Rows from expert 3 of block 2, named by matrix and row number. Rows with one number belong to one neuron. Each number is 500 + 25 x the weight over the matrix's rms, rounded and kept within 0 to 999. All counts start at 0. Numbers have three digits each.
# up: expert up (model.blocks.2.mlp.up, 8x256x256), inputs 192-255
# down: expert down (model.blocks.2.mlp.down, 8x256x256, transposed), outputs 192-255
up.105:505548512475466532506523475520480490468476534494475512513497486504467527478473485453525505503498528482498492477495475502495544522510527499480494472532490479487536495483524502508517526521538532
down.105:508477524523506504481485464502499486525522481472486479489516506506495537520537524510467479462506504518527478512480503532520491461505456495486527484498482532487556520492525522487488513502499478
up.106:480488518523511461557500476514524477530508470477469507494501490526493515487520519519493466485519508487556484505520522513537501508534463432472546494472486534504485480477496502520516489477515508
down.106:445527541522424507464494471488505519547487509542492473510501468509540496519489471457525503501511482495500495493452486488548503489484508503454482515546544461474482472531515503480486456507518478
up.107:494509496497466501517499520495521505516473535482485459516486477525498533533518478518510531503519495493503542535489489462444519476461488491483460470506501492510505470459502574483462511446520495
down.107:486509460499479509499503467479507485493492515477487524464497501482482490513517495498483468526499525491499498507460534488515494541510539496507478483476519520525505515558496499505480511528499473
up.108:488511506432519519509498499481521516471504528506512523467519501551516462536499534483483510552480522517480517493451503488508502481464531476487484540515497476521463473499535503479507483531462500
down.108:538526503511463503481532500518474482559438496485522467553454530453542418468520518499522496517519473510515494505547525472442483546501518474511490495486470506486470512508505480495522508474475484
up.109:493527511507516492490519529481514497531518507501515447481477518495475508502496493506440504532530465489497499503479458508538529498492495473483499515505481532463486519497503505482520506489497505
down.109:482511506501500515507507487533492489489497535522517496486480504508497477496488534516543521514489519507478515507496512545512525487468529520490527511458494467519515461499498515498500495541517459
up.110:512514490516512493447510489488501485503480515498511514513498492466492520527495499525500491502466485503462484518491507488481480481478503516546455504531490507526571494469478502474495514491419523
down.110:489502528475528488488458505542474492509493480491536495500488481491482495499520469507492511476501448477473477508510474500502484556454538515472495525491506517444459520501495454496510502481494492
up.111:521521497483509559507548503489508495474485517483525483505467514456530403559538485472537485492474521475454490532559500503536480529561455482517479470498510556512497496476533517498529512472451535
down.111:430486522523503510486409470487484503483505489528521546500560490490462513473477478501478386475518511507530495559423498496463474513480469529458528495471497510536502495481474470511490408482502467
up.112:489506483506455512502499531495492505496475543567506521529543479535565454501487476497487480519459527508474498555522468465445473487486497527556474454456463500501498489502489476475451507502476508
down.112:497543534467482514508491508548574489495480429464498442467467550508508498508552454554458515501488539455545509518525518511502528474510496514514512486556551505492540523489535502471531523483490493
up.113:479519502486460502539492501488510536464543500521497491515516484497511475474536523525492475512537496485555504526472489534484523545490494524490492493492483539473521489518509511522540481515502498
down.113:515512513498494514499476512503466522490528522500466498479491495543535555485517527507510509496481523507505501503505519532526451485537523485471484507500498494514515512501521472499490506520525506
up.114:487507500489490485495516484518508491493500489485476503531505496529489520529509469477524500538493515522481512494517528496503518502485525448483472480552491503496530552520489464524497501518467523
down.114:463486512508492487498496521493471502447502495513538542513478509493470489486505475499495515491505463545491480516525473502549489537531520493496504514468529498478506505492535508517483484512514506
up.115:537521458529529541484506488513465482487493491513486535495484485515512465509478483520506508483501503496490484541569494481504516511496457516501499516466522506499518494525508448503532515468495520
down.115:474518528468500545481487477513501492500457471503506471504481496471531484457485514471479500473497468492515520476484509500493496505493495515480486476521462513492544525485523504498485520505505501
up.116:491504478554494510533563499471515472493487458493484480487522514491528486505455460552500549500533477462499503520475468477549497480504523483477525481569498514513530403514505490512538510487518478
down.116:510476502462495463461494517544480465518495510508496502500491521471504504505498559532478521496507545490476539484477496491504510543447532495541534507437473518484529538544506525514475487507528480
up.117:539532496471524543470511482521455442467522540527523550510551536520471433495510522524499522481458466462493492499471533502499500467516501502502548503523522536485471489463516514506533484460464444
down.117:463494488547504497490519518531531476503507499479470480513452515505486481537510467495515459442495429542456523498512495495493537515507491512544502471500503505502518531505458498476471544495508480
up.118:510490489470481495484489538526523502511482496492495526484517497452528482479467449482532500528528480485518549531482510489507495526507516502543537515538493505477523475511452501538506496480475516
down.118:465519484475510503510506502506520442514501499535495501494514510504497478487521510516512502499489539503473528499488524498464526471493521530507524473438497496518483511496516491476527535491485504
up.119:450524534471535497527488474487516484501502480473496493506551525520491511515501477540505533519517490493500449547534502477526497530477502522443532484513475498447514478476488493531504516493468478
down.119:501493490497468516485480498510505490512479483517507515530547483489528437514500498458481488497486506515523515485491491498511516522500521521491485535472481498522468474514511496464497528515526500
up.120:519486518534531480489515490518488488554529543510524476498478521468482495442481505476487509520459498527503511486484505527524469468445489530503495504469572487497484539529494487521476482532461490
down.120:528512501474451487495498482470447464473522445505511543504561495530467508495510565518510449521510443487483502512522478492507467497486514464492538513502453556495463441467534486524498523531502495
up.121:530484466507467487544471509538497481499513506485485493509488469512452536497503524525487499557444482547506548480458516482468529506476512480546496490518517496542501509460500545544557499516459505
down.121:499490500503507531509438518512515449468489504479539524487512538453482491487448531476466514484462471503489504505506519505499498508548504517467531498527497559456505478528524500484482474470513511
up.122:503523516535468531543506511513465503568489505483469478472471520495538472492508466482516473546494556476458462512492480495503540544489516476509499499496454505485475476510475508496516531490441523
down.122:484495498470529485473487485479534498467502492513518499499507490474491531518508470522512500518534527516547527468488485576469478482537499525497497501497536459537526497538505509526459477489551461
up.123:508476525545493498527513516517522495510497527495450492490521477472470501497487471517495473545484476521487523512509514512505488520505539495540488520508509521490485505531491538538489465480499500
down.123:497473469505464520521488512483540496500521500516507484522481510521454490470519517490538502472484532523521504477511523494474498496523512524496530465473552528449507480496489497492513502486465498
up.124:487526497536536484483513508496521459477514504491496509481463476523478513529512457545496489516500484518490524506509494525538542469516508479542507495484496514467483541498511529490515477487503517
down.124:530477471523468472496494474488477470512469527493473495499511498462488505465461489517494515535523510511472492496463517479493522499517515502517540541505473507495486477500501493499516517512526454
up.125:468478525524454514491525535475446484488480499493550536486506494498471495505483520471485505533497498512495499501459494500457552507521473498481488502508491514503514501500449518517501464458503476
down.125:513475476512495493495469478528556514519524494479476491468494493511498484532522494522501515494493522518523527479527494512518464503491547509523510522470521471485482499517536475475502558497560492
up.126:495486516528500486502462508508508489529503488500530499465465506545502518463491541452527533562506473482459514522495482510488514499483514546514513525512501530508506508516507532477543520514507489
down.126:509505501488522539529475509482509506491502495523488535508495470469474484511550506531484516475537550517500489515530496486507512528488462489506507517464498474476501484459554499530472488464491478
up.127:472514494488509532477460485490502502491500477514507515506503512499525519493489529514500518501530485534507507499482506514510462492499477509426462494510485521483503499501489511509474430489518515
down.127:522488493536500517494514506537521511513523483516484513488493470492467461533502476464510525511513501502486504475484464501485551471515517527501523530492516460500533501498497478518506522498497494
up.128:501533495500529492493480538520499488449535525466502456510499504483495456528509503448496481502496581512498470514477497410520523476539484506489513538508522510513540504503459482514536526561535512
down.128:520492500512509494488515512528514465467475513476457508483518462467519475486503532524495450553506472433484510507462478498489493481481496517483499531512489463486434469500557458539444508455512518
up.129:514549498496517478467474486480476507509517532483501456482505482495490511531505555469492521520501529488492505487523503469450501482521514492501495509475487472526474485489477525501508518497479523
down.129:515506488516500504504508496515512512509458496497488534526501498474528470513490470510537513495497486524511505516459513508482510477472480526522475525521485496518479510490506501501482472486507494
up.130:512494496545518491523540524490472508477536548489509479535497475452510506501490491493513434547506487493507517520513520518472494502495467534471522490469506488524499486502496515497485494526538528
down.130:514483480501489533466499488469517480513504515535487448513508534497471514462531466493498456499468527514533525530488477476491460509494515485508461526508498510486475546437492441522499542497500493
up.131:512499511494515543509484477501455512531511500512514483534513537478511467456497528481488484502526501471509482450519507511521569533516531483488521500447510500470497510528508495473535524503446517
down.131:530511555565499485503514464497531499479496458512493508520532484512517519490518534502522488568508489472489528496496502513518463495494494524510519473537517492474520541511508537501505496521526449
up.132:500482469487475476531527505494494523512497529530447493510460485522541496535532446463513511506504537525519461498498509512490473508511469499520487479506523501500515487484489499518500530478473481
down.132:521498516485508473587461475516510481521473506461527552518493489561505499489521499509469463478512473509528538517524497462498505502516496474453490498474498512502517514452505516499512485480499499
up.133:503463480494543517461465475508505508521472475478460525517497506547552496522511484504489541454477508514505503503480509517489464480513496511478483480492436503505478510492519499550555480498500489
down.133:555490497506484473494490508493507526492496480527482507461516480518483470487465516493520434494505499475497527469548482497480495505470490524529460510485536485494534497515487493445478550508530476
up.134:468533491503478506531500493497478515497498469519494533479471494498539458540470478499502527459515480469554438475441449455489497495523492485493501457495487493482504501484542444472503517493468499
down.134:495464509527492499475470526494499467495511564451507490459471472454507475503470497495466481523453542494491476502529507470518475528531490495492482468482510501513503487492488548531487492505527503
up.135:519481517473476477485449523482517502487484521517507512486526517482514534502473484460513489525483536497522520497486497493465502491532543482507503491473486478486522500503494524514498469501484502
down.135:478514471496492518498474502517460459544492519482482506464488555493496448486503477539498482473527483499515516504511492499532446513447497518453517505532520490477479547503498521511482447503553504
up.136:472476494472497512499531498470417504525534500495492516475481505516491572497559452497502483517480486520497540521554484480493549487458537519485496511493459511522514484553481482484527461490500459
down.136:541517519470545499442479511470516477476504497529519519528497528478467535537523519514513524427522554484479456488524521507515557539459460494490511479494522522473538489464507515517568445455524517
up.137:513497472498426476511534498449507477507506521499516537470501458510537543495501485480531465498498485547510496529435519461505531487514485485519473479562506514509514549537524516469534467511494504
down.137:498494496460509499501477437542533497528498475489525462534482530454485494524504511496515526475504516505482435496506483478545516511493488449522526507476498496492508499492499502504499498481480523
up.138:522483468524485455454493493481509542543475485515544507506519498497539461477481512508498454501520518502528492508532496469509487487520549511503490501506496472483530469490488491486523468504531536
down.138:480520491504533489454498490500484458505502534483461528512504475532497525525529492526464558493484500453498502507529510518490501484499522458529535481479501515464515475483522516498511505483474546
up.139:499529505506533473472500479509477508489477540484482558474528552543552488503492510498522502549549481521526519499466492509495495494521515491491540493481482500530530505504489511538518502518509497
down.139:494493506483478535483477504519492482543503498464476538531484483437554538521489521459476482509531502505540510511503519498497472521511467502513503528500472484494478502514507505487522512479493507
up.140:508456465466488511498505507490461515488496498485485512493507501534489542561496490462513483528495479493503536488479529493466500482455476531508495465468504527518517523521533500529522458468476517
down.140:502498497529495469446522472518510482463479514530540567535470499496521511491542515488496503509493485510514536533509521513505526515508525467515482516484486521490502511499501543481473483514451466
up.141:521513534545498459528506521534525500503458463502443486544476523486540465498480524468465513515510525488547514489488481540503507587495518523489511490541531512487564469538468509532477534516513540
down.141:545459436521450495484482492538482495532490533503509512546513509458496460524452478485564478491510519544539473501513487483483458506497513497486475529506418527495502461481515481526478537506489514
up.142:497501492482529494523499515503514448467510496484498484511539523491464500501516526493530481466536546507497506483498522497492528493485501451496531505536471482489494515464498513481559518552512514
down.142:468466511515448514482475516524506502514468541498491535503481542475481521529487545517479523570485482517506486470486482469481469485500501514506481512506519525515485468544503478508471482491528497
up.143:482494484535463476530523541515490490497482446514481534509513510470465518508522515497501494521476485518521537508518519508490479494526503510511503451479535472535467517446499502490501516526497519
down.143:500494472513540492487506495541550484507543510482511519554471464475526537467543534486504467490532495501494486422487540545488473510471442448467493488497466459483501527547552496512500490492523500
up.144:475480515524488495468448526461500503486487473576514469503489523497514476491504511499478521498505531443512497495520475498509519513507493488488487479455470534515477498542540543535521451498507473
down.144:512529484482473472543494472506538484464501481457483548446488476485493551522456494491520466514516518513490491475498508535514495490487531509474490570512479497537498497482486507485462517483512544
up.145:548486446457515516539508445488511453465500522486474514446493475563539540472516481488527487498555501506535524560502520495471561470490490503439510492483497559488517504558493467488505541468510477
down.145:499470491440480510553453500513546491558519492534459518543477459474507503455520479449487495478469525503506452507512520531512567454481451464496515493525500482492523480454515517488588486486479530
up.146:512484494489503448468524496510460507498478509488509475472465503488515478529526523515497465488507495533507527484502499476470499504527524519520481499486517503514506483498502512506501516493534461
down.146:489509477492522523462457499463534491501527505502482476475480539489488532499519495498497511464485508479498484487519490493499484445517462503502481521502480491497521505514470531513492506498502508
up.147:468526462473509464491508480516526479494459520495444537490471490481494482479483475500540476506487497485491496535500468561475492482542502478499502493493512491531483525483470494527500526498512473
down.147:484461520535496494522514506500481509458526465517480471471488502502450496509508474562469488510518497560482512465501487507523482533511482518499469548491489533512478507519512525474503489515496472
up.148:505520518486580499548481489501417486478498491520513544474492561506505521509469488553486528512487497495512500525498518460509529517523488507477457458476527426514517504480501453555467497547517554
down.148:520478452520512512469517432498508498539502489449479516516492489515503479544493510500511500533508514474468491457481448510402436500514492491488518499519484525458534519464454530515499488465504510
up.149:466493522474484478507490515482545537492486515509482541471470538486513538523484524482530491479494544528506547499484475505514464465458523506506505495511512535501465471499465527553490460483492497
down.149:524488516504507538458510493492451464516506535511492473502446507504506526512527491489508493485497501522472449498524541486493545486521466540463507480468497518495452445495503470521525504517501470
up.150:490455454515508493519496476494481511542490528474525501525483505497516524511536508479521518554518508536494464506519496525505482495531512513517512518446528522499495511485514508483501510492517513
down.150:508535541501492505464500501518451507492548497535497547533501475504493479488486504565488491522527489509462460463463498476496492500487487471486493513538521454487513487480488503533511519497491515
up.151:525532509473468476458458488503500526474514496537481497518525489509566497496503537480485520513470510475501555518483521527530559487495508529507490457476518545494523532479503500539472507491563474
down.151:479520483467529467540479516500506461490485477493479531475494520488506499473513466547509508460520507536537525483528554491501485474477503520467514493464498481498529496504561480502533480530494529