{"arch": "vit", "model": "image classifier", "dataset": "photos of plants, animals and fungi (iNaturalist)", "train_examples": 77898, "image_size": 32, "crop_scale_min": 1, "horizontal_flip": true, "translate": 0.06, "targets": ["family"], "num_classes": 181, "norm": "rmsnorm", "norm_position": "pre", "hidden_act": "gelu_tanh", "head_dim": 32, "fused_qkv": true, "bias": "qkv", "qk_norm": false, "layer_scale_init": 0.1, "parallel_block": false, "moe": "top_k", "num_experts": 8, "moe_every": 1, "expert_mlp_ratio": 1, "experts_per_token": 2, "shared_expert": false, "patch_size": [4, 4], "conv_stem": false, "layers": 10, "width": 256, "positions": "learned", "pooling": "mean", "label_smoothing": 0.2, "loss": "cross_entropy", "residual_init": "zero_last", "optimizer": "normuon", "muon_scale": "match_rms_adamw", "learning_rate": 0.0025, "momentum": 0.95, "nesterov": true, "orthogonalizer": "polar_express", "adamw_lr_other_params": 0.0022, "max_steps": 6300, "batch_size": 128, "epochs": 10.4, "lr_schedule": "linear", "final_lr_fraction": 0.1, "warmup_steps": 180, "weight_decay": 0.4, "adamw_weight_decay_other_params": 0.05}
Rows from block 2 of a small image classifier, named by matrix and row number. Rows with one number within an expert belong to one neuron, the router's apart. Each number is 128 + 32 x the weight over its row's rms, rounded and kept within 0 to 255. All counts start at 0. Numbers have three digits each.
Before each expert's rows are labels from the 100 images, of 14976, where the router gives the expert most weight on average: "strongest on" is what is common among them; "patch colour" is the nearest of a few named colours to the mean colour under the peak. Only what is clearly more common there than usual is listed. The data: photos of plants, animals and fungi (iNaturalist).
# router: router (model.blocks.2.mlp.router.weight, 8x256, trained with AdamW), inputs 192-255
# up: expert up (model.blocks.2.mlp.up, 8x256x256), inputs 192-255
# down: expert down (model.blocks.2.mlp.down, 8x256x256, transposed), outputs 192-255

# expert 7
strongest on: phylum Arthropoda; class Insecta
patch colour: brown; black
router.7:215148147073131171106181118165180127081147123123124085060108133148205075087141182111072183101100097127131158120130150150105147115147102166084145140106162109134174171096161118111150104104121125
up.0:115131109116181156093134094142107176137150109099166129184146187137088146108160128131091114102123145119107145111110145166221080185118126145111084075167149198160077105157151144145186160097133140
down.0:090150069132066089179141168025096123122118078058171180106109078151124123144180162072178114111137121163064135121092156129058151121107113151159131128152101131110127109146086139126126117146115098
up.1:170161195131114129134075179148130170139095098143067101161209192111136112124094115153133124110139177111137106146098180125091105062133166118102154097093103105125094157149109120109095200146143135
down.1:136133130113147171107110100111118121130171118132172133104118097178139143155179136137144181127078095140093162128168100122143118177173187152102182156169099189111119114124131101138099102119135088
up.2:126097131197189168135102118168138110155093145121076225158120102083051168136176101143145101120145155110194152136130151121116149167190116149155068110076164168112137110131125131100106067150179151
down.2:150113128155125085117145116122174144075110101140187068133112119112165145103030153143133100171153097112100150073146194141092174118156190068087110148123162144155102142088119124166092178090095122
up.3:136092115133095061160136138149119144109071115109152114105120080124145152157112164071165121172155122091090127156179171150145115105108081125104113099121136103062183140171144104166114056136099110
down.3:109137126125154144133098137107086114139176113098124171114159140120080139147099121129099097146076141100190160120113108099124161098117167155147114135141105135135156122067062117138124188114146122
up.4:090195186191109154055148107138091071098082117093117127098143158107115133111115086068139074159138177134084124126130147139107102089188108118141189160136121136148110145115115133110184088077170150
down.4:099157087148133085182118130137172163143181091093204155159125084107111115132167168153091137070136113144134128139116143152138134195152133139158064111075159104143151162142109150114096187125125081
up.5:120159115126067127097146133089093076163168083160163088166115125065122123142151116172099142175136184171132094160078145121153154144110142171082166149106153131102218154152152147090164082149112121
down.5:127055165076182102080103131180145205136087094118124082177127091169150156146109106113172147098106105098141129138176111129107125150112140131058135066127176105110147079119164086103090158120197110
up.6:112119192151150157182130152177160110151170164098178129124158105048098072163128128143125143110078142179172123115144110147123136053133137121167112138137139139131097134148135144157138081100148142
down.6:127092163122124159169125151063115178157113103124049098163093144159113121181102124126076166120107118081151132144118113048162130132112133106123144138129121095132154140132141141081120117158183083
up.7:176112079065158134191121070092163140066149137119088134146158148209127146091068133102107145173116111146134113156107147074142160066110123157156115147129113137152128110106239088052090130132090202
down.7:096102114155110114094132153151096133159174123106143029070166127088143111151146133147171145167024168084151079102088122178103107137092116182106133102073146143125140127111021096214136156115146122
up.8:090087099131141145152113135132118134126159067170151059118177114151127127122119076148102068101113187133152128109168142089116132123166140111163080104158093123104158136181142109107054090132098113
down.8:122148168116154065126152136119122093118125138097162169135103164102166116133092229092144145190113101075176111175125126160162137101096142115080169074188147112089162094113187142152160148132125091

# expert 1
strongest on: kingdom Plantae; phylum Tracheophyta; class Magnoliopsida
patch colour: green
router.1:093174172139046125089124158106107102177103159171066166101146120183085115167138046093190090199101111131083116140122128101136077137098153076112135103092115102168104123136141122098078087138131106
up.0:149085074138115149136125098094102151143108130120107100142134171114096080120138111126187179171153146082128134125120157127149103088108169062092123186154104093182140183192139135077178126132099162
down.0:049145181082162109138126128154111107079086093117177183091149125125127142142127144124085132157121188150148117139145123079111110190118082177191122142158146139155136105122105085205115104152171144
up.1:177095117162088152147157061111140120124159133140141143104118146165091208159205121106120113053136082138097170090123110109156133101155139091066103064174128129155138078114089144168106142132154096
down.1:124195076155113086110180252161104118131112106067123159134100128133116108151114158144126209124112163144131115211087169109116196103069119126149140158138168079091116187157116066125125152139074126
up.2:115147195097157105134126111123102097136163126130091161127137113080133129110178073086113131148161146114142116130162124110174143132103117134077108101140114136239146169136074118099143132133055174
down.2:134132107149074118127113114161072102176140114117108134141068151172159136093098147217087120048145084110089119065115112144140115106123073103125144185112143196096118142154190128077091139091142126
up.3:102159056091129109176191107144067131168136090077120160156107150127094105143152122117143170126111218098135152099135180182119145119101156080186153100127132117151086122100138159120112083189085183
down.3:156122160121141137117089077166098156149153122069139071156073152143190106091091109178156156085153096128135115160116096117089156135111125120118108119086132135079121148124109108148120143098103063
up.4:110194146086092133158135113095202172102161054157125131146108090101133144191145043104130104111150104163116172194115149090155128182132155186197081170110180079105160132158103151114111129131119092
down.4:130156134097124107126102160106104143181137137117144111161098129194111183119142084160074136162091130133140181057088097149108167163194120102072144113121139173179169085168131179103129102076130167
up.5:145129133143152184139103126151172106129121113091190116097101087130175107110142108129142130113125173097203148197147070147146109127171136092155110183105172149104159134117160086055146131138139063
down.5:185216104094074132146088134094132143111116084150099158151131161099154144091052091117082113152153101147101087080084157112159092075155123170126136155122119168152072038120109153086141162112152118
up.6:066134152135125092115192087106068098180114129162131097101081110171101205140126118114083150161160075150163085109118110134113180133151130081131078107121198087156140172040160124080123153071068081
down.6:134135129065109144120094171124157132124154128100151169144115123071127098139175150122095104129103134081139179116150155124155107096151095143162158131130150126118130202133104079125109086131126130
up.7:130128125092104150130129135076059159119091122144129150141158119141101120116144152109087110157104073102143108100195139127156204161135161043161171113134162156122141163088133130058091091093118143
down.7:124176084153090141053126159169143153133134112153187128128134100086153183128151127140129195084064142118157096165191136119089097111149161165133119131165098106069177129114097152090148139189129108
up.8:160123105108116103083062046190118065117108085141117172110124156169115083125107152111148113063093097209159155086095134106170075164113102110088196164138128135132156068151121120095118164161126139
down.8:067130096170162104151133133115089177142156130096181060123162149146152183103159071124097142191117156060083174166188144129184160112181222121138092122157156097125135187144105127094202132117100176

# expert 2
strongest on: order Passeriformes
patch colour: grey
router.2:129097127150167116185120175136134137089105155102126128136150116128063140197188097174121136109127147129115141115103112117149129171125060142135099157147105173101116082123189155181134146146151158
up.0:061135083157094078103104151082115085141164093103081137136131102161117160199137103129147112129127145169152129190161070122110094159132173052172117156114155139105130201136110123116138186156124159
down.0:224100150118143136135083123132087126140140139127157153170075205128133170079131147113095126158095084106074119097099183143110124099072206138105159095086062112106108113123127162170144100124070136
up.1:235122156179071152152150161128124150102134091126102158152145149100135092138130154146128158214146144105045157163194146191095140125188130149121138182097144083170115120204106101138152103092145147
down.1:076150112149107096104085125141126175138148165143080129079133075076126165138094132163104126021077118125163160117070147082216107120112156146187037148114158147114086133100106122115129134113133080
up.2:143179121129093134071177082128103120098153029127135131191147168083039117137142109141176145143237090127129092154137155087097116167138164110151047132132148109134131157130096108189133125112093123
down.2:070128161105096073119068157136102105165090109098129163069167140091192144049124147086085077125031160120180127163149163122150124124096133107141153146139140074085126084180141129051130125156204165
up.3:099146152179066131129136131060145117089156169010102179134166142124132110101139100149092099163149147128082110108153180122050130136168122120138143179100136188135088127124080132146138157133117132
down.3:127113113076168161143053138149131102176099137160082180155116078173141139119133081096093085127108144109120172082145112149158099117118105134095141155092125124100110105132107105130083088110154144
up.4:098141104166180125109063071115154166142148086091064084147116081151147105083139145114091207120119066118158124113076129159114129185144076103133223127126084118114205134080152112154127146112097147
down.4:136077106131113117124142119166175123107126153150165157151132132118156086144138137141166126191142146122123120142139139136125139125118146128140113122132125081164109092196115143054164112197127148
up.5:123114122183106129134138106174116098196134141139201106064168130074126109120128116150139123168097128120114105096092140078152102100103114133245133145138095114169108110129084166159112134176139124
down.5:175132154170131139183120060120132142113116152044146101102115112132148132085082134138157169084118163062196176141131094101097071136101111136095151154141106135050095175134143140136098099131197092
up.6:106091070127132118160152124154132081103084140118131115102079075120120131071094084114095177186167129155167105167119085116115153091154092114114109142117137179137151081111086139168134150156150209
down.6:161135086100101152118082088095086111139192166128123079112120072120179132149087147101165115127173089121157116139053094168131163100114082101156189109135121167139082125109207117082155119073180103
up.7:082155083095152143105179160102109127127158142053148222169159140082096151137138178080110112160136128142087122132196171139089089176150165085136132101098152128146175101149073121129153121151043155
down.7:144117147170083090114096132085139106089136167150114089047132135106166083138144091181138115089143132135142190093117122107144052122138123128121078240162103121164116154156190098105138116119137172
up.8:116124101129121164159165085074126104039162143182133100119167091152132126133136103190193129125146050173184108124123144170153232131137100158115135138141148084158119138096127127147148156142115159
down.8:114179113059090133133116164158218171129123102162158158143097119098158142121083120100179142124110160059082130117122145091090103087131114146115096071112106154117091113097143120134153082082125119

# expert 3
strongest on: class Aves; order Passeriformes
patch colour: grey
router.3:117130103099133145122117112093095128122154129133130121121102188091174141108121120095094131144109143088137158131142159198109107097130090182151151165144131081111103176103114085115150149136064134
up.0:143127134081094136152132142145189070130167100146088096131126104160131138166120130176146079172152108150138142144134142098105128155151051119154143099144113206158118107121162151078139209111019159
down.0:089141119081105086122073098115102113134171121168148099122157141175145130132115132074156180129145189094128132136000122134179076127158101158127130127136117105101126161139155148159142077145107124
up.1:098129139101165129198138057103130134124081150105175128085168122062117136115140167052172137129153111155121147108126196129085156147097168132107127139158137170111187112132129163125141111149175114
down.1:114144090120049089100115159200181100160157113129070144135100129202154105167128099217116190084141154146120113183118091128175151075147119168138136150161156144155150112149139115161137137107167100
up.2:127083118157155110094113086104124158125138121174166132148169103114150142116132179096111139056138084109155098135133106081172142164151173070110146160090134169126151072085121180213166076118164076
down.2:112155186170126174093183111167139137093105178131148130122083136076090113124078095133091142145154150175114091164142166148081119091168161128169151136146099136184138151120099172180078079109126119
up.3:162105119168153131199106119165106133115185078047132111137126029098165056131110147110151111119122080171103140110133127142103161087124166092141130131145084169146137080120122146103072168083098103
down.3:083128145094092150122070120140149161119069153200099139138144124163123111137134139145185202144151245143144105106083099110093140124136151098180158074114120129093087167162162100138149138145115149
up.4:102124144136106207194110124043076116169151152211162139098148119139104127170115109163162098109163132130102123126145137139181136136115137166082118080113081154174109124217173145157176049161129126
down.4:135173069149118114147094068155113150120156145156095122140096132162168126107191170111111138084113120105153124115132066143113166115164163096089172145071143130184173116138161117146124126102143149
up.5:135154191119140162131153128110125083100061143168083112153159114123092118124111157114118134115099084122129124132109082141141107111156108147157133179073143161128155155085182123068161124099063128
down.5:108110160106113159126101123092131090123122064113125137147119136123117064142111218112057128165149104166121151161190129148152141158132131172125146102141111095146071148138116106192147099126134080
up.6:154123140133145124086172135189207108173071156117169113061159177164087074100160109103170166095144135150146112151078117137075104070127145096084115131174130139197162130157087155082137121112174132
down.6:064143122105105088136082131097134180090158130122098138088087095135068125156119137133173056142148122099129159076132095096197156163120104173176174130168121137095094147056176116171102082062124088
up.7:151196105186120182153145115127139141164066108108133091093215217127201048171141111068100122145089164150136118107066161112104107113108147200158145085095194105137109151101091128170124125155181143
down.7:105154051152105099099103152104074125131124110146101140094148126127141127119113129139188157147144045150103151084168114103181097166107110102099173144099128166089119103170127140138075140101130094
up.8:133142107179185198150161077087128121134137124096172182141169113131234061121148143161113109097092219114156125143128136149094131082147152143181132089090074163103106120133124097146114122107162100
down.8:133081117180069064126031139099130109110098099132064114111093183141121087205027133123111124144167115117160149087111082147114107131100150105032087164120090160139160132162131150167130151125112158